python train.py --arch="crnn" --model="audio frame classifier" --dataset="synthesized solo parts of chorales (CocoChorales)" --train_examples=39062 --gain_aug_db=6 --time_shift_ms=100 --input="waveform_16khz" --num_classes=73 --output_stride=2 --norm="groupnorm" --activation="celu" --weight_standardization=false --depths=[1, 2, 1] --kernel_size=3 --wave_channels=64 --wave_strides=[10, 4, 4] --widths=[96, 112, 144] --rnn_width=192 --rnn="lstm" --bidirectional=true --rnn_residual=false --rnn_layers=6 --label_smoothing=0.05 --optimizer="adamw" --lr=0.0018 --beta1=0.9 --beta2=0.999 --eps=1e-08 --steps=800 --batch_size=64 --epochs=1.3 --lr_schedule="step" --warmup_steps=20 --weight_decay=0.3
Rows from block 4, named by matrix and row number. Each number is 500 + 25 x the weight over its row's rms, rounded and kept within 0 to 999. All counts start at 0. Numbers have three digits each. After the name is the row's rms in percent of the matrix's.
# weight_hh_l0: LSTM recurrent weights (gates i, f, g, o stacked) (model.rnn.0.rnn.weight_hh_l0, 768x192), inputs 0-191
weight_hh_l0.428 087:530530500483498517473483521478458503546469490520504480516494476550474517511478488493449487499490471527535498506492526541532492497519488562458533458496490513492517547498509529490511472531509547481475467495502497475472504529502494479475512511526490486530532457501521525549488530486511469483500483516486502510568488449541465501464493509457500541502469512564474494485517485479448525468490499522466511493506517469540532533507475495508482532515524508505513497521486520497489512537497478465515541466504530489484466520525502528501507494516496485491518450467467488459505551486519515461
weight_hh_l0.429 097:519476524540522502484491501533478497458518460494538541503476440542463506471503450496510454500510492496493512493498467491459452488510515458472465441479506509507488509461525504504483494491531468488493482520522483507504498465480487509471521476539529511545527484524508493511475508465472502488483503485470514500490532523500531530517493549518486528505547514505464494464524497504468551513485463504485521523515545525500543507551521479476500534463457489525463481482498521493533517460515524487553494499509471541521493491472494468552463496511521534505473477486491522513505474512502552513
weight_hh_l0.430 091:541528499470525521531470500504506477472452476541492511463475528499473497503524516494485485446518510488486468471486500498528512519510542517505529462522469514471531525461523498501505452514511542518473535521512481490539495454518499525443515481467517547503527510531526509518474522475500514518535469526460524462506489525516506483498508521459514506514493461538490471526467466531462532517479508487490459511542530488513453458513506485479522470469477514530483466502472489538457475519533469496524483468512467487492521528495494547539467486534482509502508533500515484532502491483536480490
weight_hh_l0.431 097:478478476517484484506501491490453489461485528501507475473494496514486460516539514523496495466506536516455542523483493501478480473526511550512475490482469510475509507467527515462528491507480515476466501497473504506505498470483520525501496517503477523474464488463509495501491542524499493545475485479511512515538464470458521491482480501469522515509530529477527458469472494540477523507469450475550509483456533493483467554548465495507488488526466467450528460491506508532523519521479542535543510472529483470500458470530467496467522517500501551507512460473482513476510512508539527474
weight_hh_l0.432 096:496535455470469517493521466509493496524538519502518478453502510460535462493543503506488526474471457511487512486520511513499495454541526512464509450488496493523516463534461479506494527510471470516491522549464528461509536521513462523465503503539522471494529464494504542493483481465551516533498487472536502460497524489484469502516528493532494474526548487514515479500500525457480481484499535483470521465480482506541470505483524489520501479507498535490482522533519479477510477456528510513496492495481529506511501540478515472457507498466545486492544455512500511520497469470450490457
weight_hh_l0.433 093:472550542535488464509510450486515460520520489468500473517526519447457465472496522470528525505518458451534493465484523474489487513510519483461524466468523528485505542539532470493471526513482460478538483502475496496483516480540468499487456467499532491480515534504497494455500462479546522489483500512501523478510495528479460506468514505498518510476489528518498511513527501534512533536506506459505493515471524508541524495495527517517532486520471496528503530486495540492554509498505459533536517504539500465474515517466534462471451502507526474478521465489501501495483493504505530466
weight_hh_l0.434 091:512529464476499542484531516524473513476484524552482464471511506511494531475475543495539485525521487478519509456537475526471484507470540488462499463522494465501504517468537512517532509480543495503466490477512451494480477521448456493466485511530472482521477512454493451527519462515476511486485480505510483501485502500457509508458502517524496523519471492462484510472556461538475528487500530492481500483521520468522560521544513530495455500451513481514481511501499467533494499475486499527466484505469501479473506476537521530474528499514544479471519490468465488499511487518509509535
weight_hh_l0.435 093:511470505477489474475532495501515458532505464485471544497509433508483523476485527523487529480482481462471513489454523515473480471532500505498527511535537446508489503536479461460488452490481524450535509491511460486464504498507496529510493486471507527504463540504481486492530468463477494529525494481522490526491523463526500485505490484529496532486502511499507505471469535507522528502519542512514539533523475468512462515532495478524485492491494533511482460472526472501522459522509489457498543490453524504518543481474528476505526503559465533515515515506524502539482463514545523521
weight_hh_l0.436 093:536529505472469506479486533527539546524464474554514488461527494513507503464507530448519450508538520483496457511485537542471500461535523508526487503461511533469465508485480487493498488500463527489519477562513492485493489478514521540501526502511535514480489448516497514500482475478486488508536497526494440476498503472481536477485479488522476538517513472468503493506483525461464497528538481536515468501529551479471447483486496491526509530522516492479498510522502526475507529483493478481501512519550486473482503467508518514479492491512507469463460460486510542518505542512530500532
weight_hh_l0.437 105:545456458499506488525501484497512541524445462464489525492483483527539523470513466503486505522509484542514470521475517511518509487510455517505468481454498489515475493491483531462504500493505491494485573510451503470519533502471502519481510519513498505471511478514484535512502477509538492510500504481467498528528469470529507468530515522511526547524509475527500468505501534515531555521531498459493529491467537506491499540499489467501532515538471476503524462472456506487535477508502470468521507528509539523456520519469475493471523536530525495489490457476493541502519523465530511444
weight_hh_l0.438 093:525490539467453504509449484471487495483462533494502461531511526478536515508526510475483493548501479506473546476478510495494510531507462479485495505505478520521460495510461461465533525534460526495522500472473551484521539468470460497535480526531515501508549484467504549501491499498513480535533507494508493465508483491491465459494502510499475535467502530488493498525504504436526509458495481471495498480457457492507510505470460516533485516532495524504481453489529519525541517476488523470508486522465540507481516500524550484497500506472468488511492468542478523489473461537499530497
weight_hh_l0.439 088:525509488466463461510513468491472509483488510494498511496501506461476455516502460501462531485477439495522491535525528514510536505549504465485523472476455523504458514437486462503507490499513461496484509471480494506464507462522540520472565482503533521531549536490512498497483487530469515481533505526464503463494498541476535481514521495494497496518478464482471478516538537494506563495503523477494501504474485481488535515491471489526457512520474543521537488469510490524508511511487501491547516490503514502490511530521491508469539522539510496551486524540507537519500513476488522443
weight_hh_l0.440 094:506511530474459493448480450506503534513460486476469472502525498537521490505505508484487484518479491538514498516478536553453486531480499514500522476544469514536472537487434502459532469465503505514534516461494480511476469456538461457525478477485477471520522476484491538490522537478523508504493460532522520492474513454471496478532519519472497516536488485535495491511510483480482530487474521457469483495480485472456492476511496496503542534492473502482520524513505501518532495474512493523533477516486472517518472470515470520454520478478493468473485498512457507527496543538528495475
weight_hh_l0.441 094:531473462536502471481479520522506538512501526487471483459497546528526522543534529472508461489530523487482486517525499534537470512510511539502483530513483530540501455464507498476475526534488516488490476456476488495522468500516525485541549498462484487508533510529548506506491522535528464464537489516496494529497520475491476505454517504531551486497468523530481522483508453479497509467464510476496474497473515517492480520470483509499476483472502476510482502551500488487472484449527505469501514456487447518529527470542466527474504497477466498473479468524502515482511512516544522471
weight_hh_l0.442 087:505484476497488494467498453492470518530495462443481490550523493522493506520504474497468494491489501487521529464467501499456484493475512471501511466465529467514510508490508464475543484506547483520511491498505540488518459485494476525487542530488497477500525480497512489497520519485554467489516557536528502483498490518546473502502500523514470484548483484497479462458552483499470557540523476522463468453460514515543541472523530502501487475507517536468516473479477520520502497496514511527527508470521474482458459500461533482521503502494481530518478526530475494472521506459495541471
weight_hh_l0.443 091:501512507497469558528512533498504533501519509482495535471542470498531486470484507528478490468472522468533504446470528460478495474501517535515484507533480465468516450551521498470483517478500525538478527532501455512528487532485497511496512549542493480487503472488483499508501486478454505523527453471540474502508450476463548527492463525452497490487513531510504498496448461478457509469485496501530478488456493531482518479503522496526527503483494485504511530473475484515464521478519494485513529538474514479494455500470485455515516475529468519475538494499471520466503485490482479499
weight_hh_l0.444 100:528541440514463485495500470505473467521481460548501499525484520458509481478552477499489507511554474503473515546508502558514476492465472509471468535521493492476509483542536537499477470563525499500464485477485522492520523502515449525526501515512506451493486489520518482474490466520504516498530550528473541448480484483511477510483474498499501475519542530496506460516507500456509524530506492519519505484521477484538481549522497494524476477506477483517511509484500526518569500516455519544495495522537501503483503517537470509476477503491523520511497502521530513486504520541469485478
weight_hh_l0.445 096:462491468481480500482480518517460485513491469510500495512487497493507480485499491509479510489505444544498534531472504508539483466505455529525529517491515508526537486528481499504531557515498510509498541480475489480548452541524486487510485494503518465505520495492495548496453537494526498496517468475496490512545530499539532487478497512471511471515481515491475462527507553453514507489522482504484474439445511514536500471437466526480496491486491501498556503447533477498507486493455506500467521527495516527466524493483523470506484494514515471546498519533483486504504470482477455440
weight_hh_l0.446 091:463487545481473508490519487534551529461478533482461482518496504482488547514505502475531507506474504503463472504528471468472480553463475488526456520489514450528476524503493506459505457501440500510492509462518463468522527483489508505469544490515461479471505515545519510529523531501505488477498520521500485496519513501524486485496528522548529551488518475462524504485522527480543543474503487478486487515513466521504520511517523522506491476509471480544468489470474500511484449505524511499516475470443464526499488480519525493534565495516485474521498486509516516537494468510520533475
weight_hh_l0.447 089:465532480514541492526477467535499519529463520524533483491486500511468498483508463529527511492483474532464476535465492499487512468546500535477552468501459537524519510460541481478513550523479503459460517531509505519515544468532527518511512519527537481544481488460502471491472521516532516512480534500484486508547479455539466469529523502502509473491490512510524456473531480470516475553520458511463475519469503460504522513497521528513531519525515520462497491517542512484519533530495529483485512472524500482483468494526530499520491529513512494504477503498523517458503508490532476476
weight_hh_l0.448 091:507464527461507539486493468505513485466481544530495456479474458499501479497495498528522532517520510485495514522513506493498530527520493534473536473543506498478544483516463477469507560552541468447462555519485523533531502476474487540494496517519498520479532520522490512490494532533527490512511513493544528525538471460536482509504522498454513480542539484473495517518549470484509494498525473489482484514473492476543487527475500471513494521500487533484483472484516491524506519486493519498479505469505540546520515474470473479479526473507477525529544521489496520543509518532483510449
weight_hh_l0.449 084:477524476473548456535524464478494528510485508506521498491499522492470510504480494539539476526547503510502485464488497468509537496516489510460489492487531472526475501462514478545485467476526516503482525533455485489465493522531516526531505502518533502533493534493503468511467468499511503483507485542519507477538490473521488505491461527509496504532510467518475493469523494461495462476519518511539502465510525540493534503488521531526457470512442486484472562542505499548546498462493481520523512466510546512526475499471505499509527461485539513521462542511453459519524483522503491472
weight_hh_l0.450 095:475504524516535537466524506512492480505512525527528522555510421483502469529505531528508491491506535474525518497493459500552511459467487507459490482487476535496486474514520506533471491511489464481524471543463534457509486499492510516516477539542523526477487544511478513507497505521508511457526523483538520471480519505539522552502470528478523517505523530490472543477495467529534451500497529534508486526492523503508541482471463522477460499461483513466501526462535494482488508499486526497525475471491530491496532502476532489533524527554488531517478509504517477495492481487473520476
weight_hh_l0.451 087:508493478521460516537520535508540546472485515472485528510496514480505511511467464459485471494483475506522506540475501523492468464524504524511481504489531532526471514492495532486511451494513453509495461432461504481500509527532526505511514469470493480459455533479536520480491518466546489506511512505456504487550468485491517516535471454496529488524516491487482560499518531513525541520513475504510461516453504491490524504542528520511484492496524532487514509493474479538548514485496521533522527525487471524533486481475527504492511460478451524509530490545478491465503531510484521466
weight_hh_l0.452 089:503534481484499549503488491490528518508501471488506482464498518540530488508465469502516538528500546496487495501486467522530503488483466478512485542463539471557500467525463471480537440501528533467498498501486498518516543483489538455463469495508517522531502485534511482541502475490514525477455490527532553465480514529523543520521492519508512506493472532484513505490536505534490535453510484507468514529536538481461505502466471543514540500534500510527464455518494485530491500498525516493506533471480485520478524458471525488520477528534509527508524484485495532529537482510503475529
weight_hh_l0.453 101:501542495485500531492540506504494463472523487462493508508506504490547507489500520537495532536482520505493497524489476466536515463470531518531495544534495490503476491496516515489472547502498512576497541462484454528551515504491507492511516470514533452475453518514481523460471512500499464479494531466533511529493481470554488514494471505538533470512475508443530505506522514522540497539515492520494482461490478519526545508484497512463508502498522530488506462506512514520471466549527530460497494493459497487499513506492547513489495529534502509538487537507519481486448504501513446495
weight_hh_l0.454 109:499509520475556511490487533473468503482522490542504514511467549464497525537502527529482512477478499455515505467557505465536450491459515480542530467477525525516510495520491516485535472472533501495506484526521462490534496518520512497488527475507499520526472508528517481463503543471462525495553516525476490454513514520480477548445484514530505533521485503493551494483527464483493496485505471515541491532504471498486501490517531498448461511518533487508476476494512470537523468492512507490497507515505519479541503471517546487544464469539506536510513519486481507509519481454483530487
weight_hh_l0.455 101:502513486530484492513537486477485534492474518489523473484549468491515507502519510533508538504527524498505554488482478460514532498520500518535536508469463484464539548470526512491504504540479516495525561531472460498463494522478460482525508529509561475524523513506489499452531505533500486495489489527475481465517476522464503535494439498520477504489495512520507455504513499478506496497471451465534507481474538523511527499489491496504466479529528488531526521498507511446496529523486495535482472527443476479448514524505567538492541497498501494483495495511490540522507513526478505509
weight_hh_l0.456 083:506517468522484489486477525476505529488538465493504526513479512505534509491505519523483511510488532525515527497511494530497535503476534481484469527443513508505469461508473524487532482485519471483501511499506481539508493517524475468481484436455491555531516461540490453485538561515515479512503499487540482474501483530541486466445471497516454506535492499489499498492503494467515496480481504533485513467555514477505496492532502484521516509457530504461510475534494496481528513511528548465466527521505428537528483525482478488514495516521503501475447520459468479472486524513454500500
weight_hh_l0.457 087:533486509521467532526482489474527523520524488471501456518486513489497519538492519503526460440452496527534518478459484461468524532526473529466466507490527496461521528478471527514511495508553513482498470471452547508520488441490544515523496485498513503462543531512471508555468533491493481484480476523508489474477484470517454472478471508496506476507513469504493487486465487520501492496523479520500530504473540461471489509464476519476485489467524520498513494497507474484504512484525463544472507488453536520503504513499449536487492484549498469516527461511518512489517522470524538488
weight_hh_l0.458 087:473513468545488482534508494540477469524493540467495518500513541504502490537481537506534523459508523523459494503569499548532479459482529528489498488513542490508520482505482518488547479508511469553506511496525524529499483459475473477504501498499494501460513541546491491529490538459509496511524534525525498465477478503526525519476462524515478469487531544514518459492537539479494529500499545503477529452503458504478478506507518479522488507477469501501516536491480514494527496479540465473492502508544459489529469478481542490507468511501501514525477545522524534492499480511473527530
weight_hh_l0.459 094:523543512538484531513484496459471532543494460452492500503469496454494479512465545503455507465497513548494492514486543529532527488471520468532520498531527506553511528516543510488485477503492494530490506509520496490500491475472493533515530482521501504476527478529518474456508467508483522493468446460488568522478536484474499479513516483470548524515496479493495523478510467484540513456497519498443475502500497534495512531535507513529454475523479493524533494526504524545451449488503478519488504487544511519497521522477478511515503523494499486484494516501494491490489530546539479519
weight_hh_l0.460 094:518466507531467521479509482504544465532507529488530532538492538515451464469521506482473546467469454494459518531517462497459468472514463462478521469536507505494482460531496503477461523488475535527506484478498540487524509465539532521506486494467478493482511522480464466516536481516493480483469507476497500470455520474487482520485484482469511491524479477537509490518467509472484518515522535516484527537522525483461497511495530502541515456507512516522541523533518487473494523489516514531527459471503490492474500545452517507472521514497486503508513475481528541511481499530454535478
weight_hh_l0.461 094:526520479477479517474525494484499467519526522495490513462526525481549497507476531523452517523489513512513546478535515456504477498466538515498517491511541519488484535513522485497462542514522551491519551489514508539466446542515491516437509491471537507518518484515510495500494471461479483533467506474529549499460489526491459477490495480469533493491536555529530519539491537517505490546510539475470539460532506476482498513520481492498561507478522462487493491468487522514523477505526512497493499470524529475510500546503476509524485532471521501511488499468491501524469515505529516498
weight_hh_l0.462 088:540487466491476489546524532510470499482536539518504457528482509513496533471518503532511526509531538504509521514493502524481538508514519528516500479525488500465488466480476486542523548523478529516487504473502536452533487531521479535492484471466516477483507481518473510476508504525515506510476529488515474510462517501508531496528533496476464490479479470521531535526486530540507515479483516558506453451494505462476496502485471480523494477536547484539505539502457476540436538507482527471510519473528530510488501494533513543524508465485533509461476528481494472522478472540505491508
weight_hh_l0.463 091:524498524497537483480486522509466503510527464543473489476482476521506527490491488502499481517478477530536474488474548533454495537525513508452544501506507489466517492517521533523485453483529475470473499482505479449490506539465476476518490532565460501515505514499504468531479456542517471503521551478469471460479521505497529489538528482503518531484518501491550504500494547508481512531468533493534524517470538463500502523495491534486535518495484472478486458479463519488516489472492506541510491523508550500514481491524507512493543535468528520532496473517494497528500545531528473520
weight_hh_l0.464 101:480490507532536537545551510550508509452499519493469518524539499477484517519534482518475483466494524502482520512524528481488480516506489494498502531528514524478549519505486457466466494530501512488490500516539504523506515537488474519532471487542527480485492465467516481495552494545479518469518519514491489503528526505481484499518462490510511496489532546498492479457505460466487457480468512516532569555493540520485533517544468474499480506490529468493500482475480514488468494552548508512469535529491484541547524495491485520511503529502495463549526519523517510501493504489464507523
weight_hh_l0.465 089:498479532511502471505530477469489454488469498517469520507486491529495476507548518520478492492458522487549497541520529554483518501554462537481553532500466521487528499516517479453502509529486544509530470471487516465472491486535487535506533485481506451509494455507540503528482464515517491520520507482500482508486501491493509499527474530491510489476520470537530507510468476491470483535487510505493519522510506494540446489529473467498505478551480537487518524497529470520488520525479477547498502487548517497475527527500533511459470465447494492483477512527481526463445510484530508505
weight_hh_l0.466 099:513527505546489468478508495472467480469495512510528490484487556511501468498540529499525466531508473541515473527512498534466464484470491473469498528518452505512539512522505519466518528535537470502491463504436507458480534477526472522484538519497493433512537487505539478528504538516515498484489541502457498487517466500490495504511492550507547511511528532500482518521495515515526523523492514524508465514491528511469489498509456511500526516508464505511530458501466502480522530449491538502483504490517484467450516518509488476461469504483503515472536502525512473449518491487465545490
weight_hh_l0.467 096:517471550451503506466534522505542528502503462521490472501456513474476486512540486500491515497476501526457473511503522466527518474518538519505497457498470490506530499527512507479495515523520496522494475526462500455458518501459485484543530530529526516486484539466532525466509479502504453465490519496480482503466539528488513550476527527466506526495489477501508526474507485531512470479477541489530541493490502475527510515481471514537461520472518507460479460482477500506507512512554500524487537547469495501528486527504513514522540502509501508550521480500508541537493480543533458540
weight_hh_l0.468 096:532486504448487556494487506466472514541529483481513516467491469507453473474539467501548476484468504529522519447533500494461536535472505495512485481530514486480513521526505491523488502487472479520488498506516538467501492470465530484501505512507536502496473483461482493523476471544485514553489491534523493486487497510486485517475471492500519451483470475491539483494487542506463489520546482479526454540501478501469481505527516504529497503521521548500499546483491489506469513516501485502527522500521495536481500551450493527444542538500509471495481471474475533485522537508455463484
weight_hh_l0.469 095:482493514509535504496527475531470495522504522471490509508478470504515501478472493531524517537494516456496512456477491436497541476520510543464485512521518523462505473461460471499446493525489513498503491533482481490470480476488506518486505562537469523501531456494493512547515527489483459503505523483506483511520478478463522498553494483493494454530481496517511486523487494476492467538487473454519543474464513506495548452507463495475499483504486497549521554461490493476464513526549472503511537475486494522474521484490525532498526531526457520514473481481501521502504460478524463498
weight_hh_l0.470 094:535490545448534523469485467493527504520512463479504532509457519544475472536510455473528518474502470481534539472521474496522501495529462485537541478475466534510494512497517530502521504468487491509475481537468529489504497523504537468504491505469536534513512523439476468478499489464466551512455507530471511509516488473491520500532488491491522497527498474516525515462495531525519528546493494530497475500494518471466476497472482540480464535493484535490477522542502529490480543487507496504507508497460458513500534484483526519522498458501462492489495480554529498463520458489498506510
weight_hh_l0.471 100:472498452518484493536480516480493473462482499529480470465510507475525501492496534480475514486513521547481483526533524507493525485503499501491536513472488523534498545484517526493487522478480479497535471496516499463503470464480471484484519462470543536491512481473453523463491467538519509523526505511520518502507546508497482503455530479498460473518481526451501537512486484503443456535503493503501489537529503496515486512514541483475517535527492484467472521523480472545486480480463476543529515478561460466514512512519523494479509525466521475464457528501534518458456514479505497539
weight_hh_l0.472 084:536457490500466535482497497524528484530491492492484472503518525528483483484512509526493542539540461509538543472501539494504528534541537507508510504475485508489464482454479522512491582465512489516546500501469524477514467468526501551489516478508469496462541489520513498522465520469523493493508488523466487515528526461475544478506529494515502536532498495518486529537485509503455469473513462513511533516488541452462488488456488542508479513517535502507530532484515510524498491469487492490478480530507536452497462536471494525506472493483531494484530519526461506485506506492469517491
weight_hh_l0.473 102:503476498480480508516508460450483500485526523512518496463479529494488480527549495460531489524544519478537464492527550534469463517529506476511533533487517515528529511500510511477513473453500457473515444516463529493504512498493493483512509502479493514496497465460547547513529502473488491524474529542478481471496492458536488513513535522523537476480466499484492542502465469515474493486537481513483477514497515457528441509514482487464484483533482474471526484559521538519502531515478511538525517481521467504522504492504454536489515481497527522483457489496517500463479484501465531503
weight_hh_l0.474 090:473526513457472494497485450483532520503494488531492492540491487492499521467485559505526504440495489505518475491499510540478497507502474524503519555517492475510483472535512502529528469508468521525506523494476524435505455474536548494520447493528501465475503526488480515472472526485473479492441502508498481523516506473484535474536513515525533468517514523531518490475463507544479498487484504461446515514490491509505469533542511538538516522486499548534470474502491481528514474521541517487517507485541521492527490485499524486482501491517469477507469530473522541494526485483448498460
weight_hh_l0.475 103:544462474509504539473550499505471480537512483481485528508503522505503490520494450508506503537529473504529487520486511515466488533541512516491496508486524509524525503455522485525498488487522482521479513492506494450508501559460493514536521520527477519522500460473533470496524470495471512466507559494496535485505518508532505472548532497458473468494491492487497541518511522482472462508462503540497495512465515477480530555522502505571477505499503528479512521503502513537490527520493505535535509494500463488543508455509492505502501532532484467549491478555472473461466528520469476534
weight_hh_l0.476 095:521481521523487508474479528540504518470513467445532501474499442492526470515479525510499514492532515554536496543476513463529467527458474474527482522525537500502500541496515511478498470494507496496506505453503532499519477485546501537524459492522523449490487531521468502497470533401502539500497481497522468528515479477507456529531538468486530491508512509481512475560503491539501517470520518490504479482489533535496505467529552469519488466474527529481480463509501465508518485494513537479523516503516521492494488489522491459483518463508518495487467503478527500496491508506501514488
weight_hh_l0.477 082:529482456486535479510483472457498528481519480469488474492497515474496514457492507533514500518470480547495490480547527525525536466524518526486478492530500511526467512514504489478540474500495459504494458466495510504468464466541498444502458480499463522462512488452482509451481489480495474465475501538522520527531469469496504488478514515523531518509492503539511481513457480498477480468485481472460488504526516535516447553511493523482487461487496511492540538519524491534459490471511526506511507523551510502491488462548479479525528518503536528503501484455523508472486524502472463500
weight_hh_l0.478 096:496524531521484522489543504471473476528487487538478459453491547489486478502516502484519490473519464517468545471538514488469461497511513481483503503460489539529543485473512497486488485463536453466490473478508499508536511510473530487472489523480532522510491497473510505470527535480457455508491473469494491497482525492515524498443517517532493537498522520499535520498523471504489453512512473494532468501545464477473490513476478529500463512475516533454490528538437521511478515490501494541471488476498431479478470515479509510514500494531478515504475536481466479470534467495523520520
weight_hh_l0.479 085:494536462520489505471521472529495507473503505539458502470524522521494498471510497505503523528527518515480532483535525497486521523462489517538471529524527484527496481512493470482511528549472487512507521489557515481493526476480497530551507519531482533513510504464476508459517492532492468502462454511448532479502535491520506496532470474507500467485491489492514501467481519536506514443457463483537500495500506539521457498537525545514531517518478490538486512523536497531516514527505528498473456482473553455528541474515475476506484546486462512462479482524478525468500466475501516486
weight_hh_l0.480 083:515470550505499503507495504485512453490461482509478493513528517539533493529521488547490475520506476505469525490499508508496485557496508465542518485514517536474516523495475490545469523481491512533479520510488496515466541475451486476483524501474515484482526549536461489478531515483476481461496509480520514498480503471509474469462526462471526481512439515524493493505525504539520487453529482509468513490504527495478504502529478531500507467503542515477499494472527506443461498555480527495496462474508453490496531524515515520530532524489483505449479484468445533536465457484496528493
weight_hh_l0.481 098:507461520507466527520533505528509512524507507518462516527535495518530561474478547519517529522532530503463463513532520533511465484479533485526522508539543508454494541518505480510496470460495510543516466513515527498537514527479468515493455483461482516518502518517521525503520490492524508499488479497537536522483493484482453527538457517487490466525521509476500537526532518481497485493512510475499500495496525481486497539512473556519505469471539480485495550502551472521534510498466483506503512459495492451513528489538474520526470484513529492485510522529507514508473530520445458472
weight_hh_l0.482 098:479552499474526531476535489533472470481510510549517529443493541521489481534524494540463515541489513479525492489511526509494512501504519505510539490525464497500519467516474483547538547480483505508535510487507487517474506529475522528532533497517532525495444496511498463473534483508497496503510511480524510482461483502487515499476540526458473455513469488517482536500501463486464520526489469492532521517514502510492492466540527492544462532499543531477519532489466515478463532477477551490481518502546494498515478474485521476504489485471466490469530517495478522533530453542482469492
weight_hh_l0.483 096:506498509447492540469534525534470476530507514470504509482506491523494473547523484448488540466481477487488516528503475519517474517520470458480471472477539466519499491481465497503457460518478529479494508535515463454516466502461472539512469493492537520513522537502515541477526447512512488466474493519546471472524467476489513511487523482509521460504483526462533492530536499476485530517461513505516502502514505476535494473465473471534492477538519523526467528471478505465489533490473458509493525470469448498479490539462506486490521491502499504527472520512500531527464479495482501502
weight_hh_l0.484 100:538540463477523521516477484514500503511490488496467525521492506480501516515465517534494502481518485492531518520489513500549505466484516450499453527502518467497449517539469516488533546518481553475505455453487508516466480469484508468493540494509534465513477484527509517552494485455530488513511494508494511532465504468522528495454514514549546512448532548532477511474490532453473496473471557483487477442521464464514492512497544498500506499516484517505476461490516512540500477463491503468506531471536491489532517475477513490504523518494507480479478482500500484477486506492467522506
weight_hh_l0.485 096:535524500517503500512474516532480463462538517515492477501471473530459485496466468499486474490482509499551463501493498480484508525471515498476485460448515472500520515521492546531473477460524471534474499529490475499517467508469491457477494518539507549536516475501477501520535512520469516449530507479473441468477523489501523519478486486494506533534456470503553505516510481457483492496535474527489498544528465471489557490501516497447516524507521498502474526526513481496480464502522504524521498503529502514538442526455485516486510517529544462477471516498498497486504462495529514490
weight_hh_l0.486 086:463509513451526533511493511485483519503530501516548475512470459532477478543523484491526533475510490453500503509539505492480524507517484511487473499528485532457513485542490485493475523544512461469510549529469483499494474535472489475519502513499489495522519498483487523476507494534443518447507477474519500503473469539486485532488522505504447481487550494529504484469491504495500519452490496464536508467436482524487473515475475501484544514504489543488461538467527455502489500521518496472474513476522493512490503489522534539472522492467472477554491460533503471503467509522488460511
weight_hh_l0.487 093:505490511502485477514473487535493470463534499524481466514528501525469491494479484537494488549467525480509493469500467494499471484463485518510494513494531551510524490523450498519477491491505484475539517516520480461469478476459502519465475459519499552492475509470521459466489507470491521490483471501490478501520444471484524511520465543530531476466509525476472480510466476533514469518470463485468534510536475477500523489518506534537518545447459512476500468524478497495464523505536535502484522508537488529538496469528509501493512494535518510530452484503499500520453465511534467541
weight_hh_l0.488 100:523508515534522514529495484498468475501492488495519489459461507473524485498484501567505475542539502537514505550467489452512522470524528466485502497475526486473479516499474519514479463541468521475484547503445469484527467505485502502514539480448515490519476545487524491471465544515509490531522488508519525517528467480504461541462513471536520509530489480541520488524490480515519534507527509509531481508473523566501526458476506529485518497488471503474532498493503535486496490482509482516460502483428509480511498495490542526505494465529494456531463497485501454500518488509501487518
weight_hh_l0.489 097:512468503493461489502495505502460457528478483477536501496488480485551485534508470458477505511475522491451507510523477500476503485497509450511506498479536506544503462494492508477500482493493522533518506450493542484458512477499520465560475469526470420473531523485471499491528493510508492471515486506503531514492527482483498510514484459473515530477526458504523514546442497520520541496495495448495485494524508528480469514518493495526480533519482510547504470523496479494485445526499485435543497509515489507481498543539494508504530473462497521518490507536532497484488537540474489467
weight_hh_l0.490 091:510462462509500525469476545479537471477481507486536512490499526482523477495530519473530493497473455478544500528515535528453505504502503535497465464463524526519487477519470537518516442502535514489503454507462517478475489530458533506467470497470511456506504466498483539529506477531519465538510547495480469469493524509484495536495485545538485516523503454516482507487543494472472472534475531466516490531516498487493506507522476507490521519461542505517482462465472506531509542472490513497534496487503478524527502499529453496473480530523527494520518462488493469467533530509486489506
weight_hh_l0.491 101:533502532516525483489469512507464521535482482476531469520480496537472483498475462535508460533518502505508476482480504457457526546515498477507487514465498521503507479461504497509503454457498468473516506498511512484485498496492487508472476531540519478505488565503498515527482537514458478490515518481542476489491483563471470532541485534512493526523494477537499557522502526512537516450483495464511469546499523477501477443523542509517499480494483532536461487449515515506502488492517514510477517471505518558460508479505490474533475513529471492543470483470486512518533486489497466491
weight_hh_l0.492 092:487500529484520485490490513484473529529494471486511536494503510486501527503462475483538458509511489463527493535505497487531519495459510516470501459480486489461454513483538471534548512493507524521500510539523468453491526533476507475502499512513503465503542514538474464512481525479488524457494484448453499480538490552551505494481474477543536495510484476529461497515490496523501517495509519518493486531468525510501456522477495529508467526527460471529486489503506498487514489486484503463522538511493491517521519526451486466472562525503527505573471519468534493537494473466533495502
weight_hh_l0.493 094:497519511515494487500496459455529524470520506515506515481537540515493474486511464525467523533463473522504503522532513544520466504504488493530488514494513545526459519481476543509544522502530492477480459489513512471507500461470474470500501494462493483474431492541513525479471523524513542511479513544469486539477489473503521506482498498461482504485533527521478524480492466469501484487499533535525473482533531524489459550473468519484518475537466520523509475506485515547521525505465524516549520532528486488473505457482440468487505537498516498500511499489472469466485492527505491539
weight_hh_l0.494 090:505444505480477475491484509521481462521516487480492522493465519524510520506507455537474480469503477545478514510475479534505489510493479515507467493507471490514519519500510530516459486486482529514452507499528485440479529538479561505534493510501525542543487512505528533498508535492464461518501548511499460489510488526500535497497533480503472532453470500510507532523513474509499450506538513478484506493521478500452469456524487506525492510513543485461473537511464503481472486493469484514497491486453471492537509506517532533480505555548479461503468509527539480471498492533486532543
weight_hh_l0.495 089:490470519465495514520521490493511485543456509479522481448520509477480463490504475510523541531464506520500500497514496521456477511469507492534489538494551511490518507513450524498503485511491488544472463515525480525491532501519539468502503473475542468529481499543455492510478531495536523509507501481548472518473522478470530496464525514467465479491516503454463493467495524483466502469463540466481506491501466538526516475460504475550473479494500528534449509553477537518495448531467492517460512463506455462476506504504507500513493507522526527493536536499496499505512519502484502487
weight_hh_l0.496 102:508534503475491530537491541508520466455505489514515542487493456457503514508487540520496495495501522489461531468520481478524476490496474473498455502473529478521524529507513519488515461502509476512514472490537513482500511486522502507513517474486510526513461475496484521467509526499479536460490492477542499521521486533521480502462517536484428452520545475443494507520512508513540483498490464489506530489476501477468535505503535523488455465457498496532465518452546486507446509491504526512472509525478453477494525479511517469539460482498495480529465544530472484492467482480472485527
weight_hh_l0.497 092:527547485491483475533546521516514527468473478521518535507482470536522507487451499501478490486515473472529466529528468472525491474490481526512534500492513534495506498524548488478513480485476547512500447493514497536518481514487522496480492465471459554537457481499524446485529467461452494539506487484533495475493537487480481513527526516486466476457512515502498483532486511484469490512522508503471533471525464543470501474537527503491465482524496455528464537532497493511473465524495490464518511501518487502497499481519531464474511483478523517498451493482533518509457480492535532522
weight_hh_l0.498 085:468517516481510529459472515461520530536511522552460507533522451486482477481503492494542545493464515511514484482469525509505541550519494535472479474551524447486467463519538487496518511502492530539519488500461501513511486500518475538502519509504524468508502518519502538495536528543468520543515525474522507494496478457511512477542498519529507501507503506520457476531447522452527507491521488500484499539477478514507472507474481508503476530519505536479512464531517534461498482506518516512505462452527475527509470513505453528476474476477512459507477507495517550491497522478496528520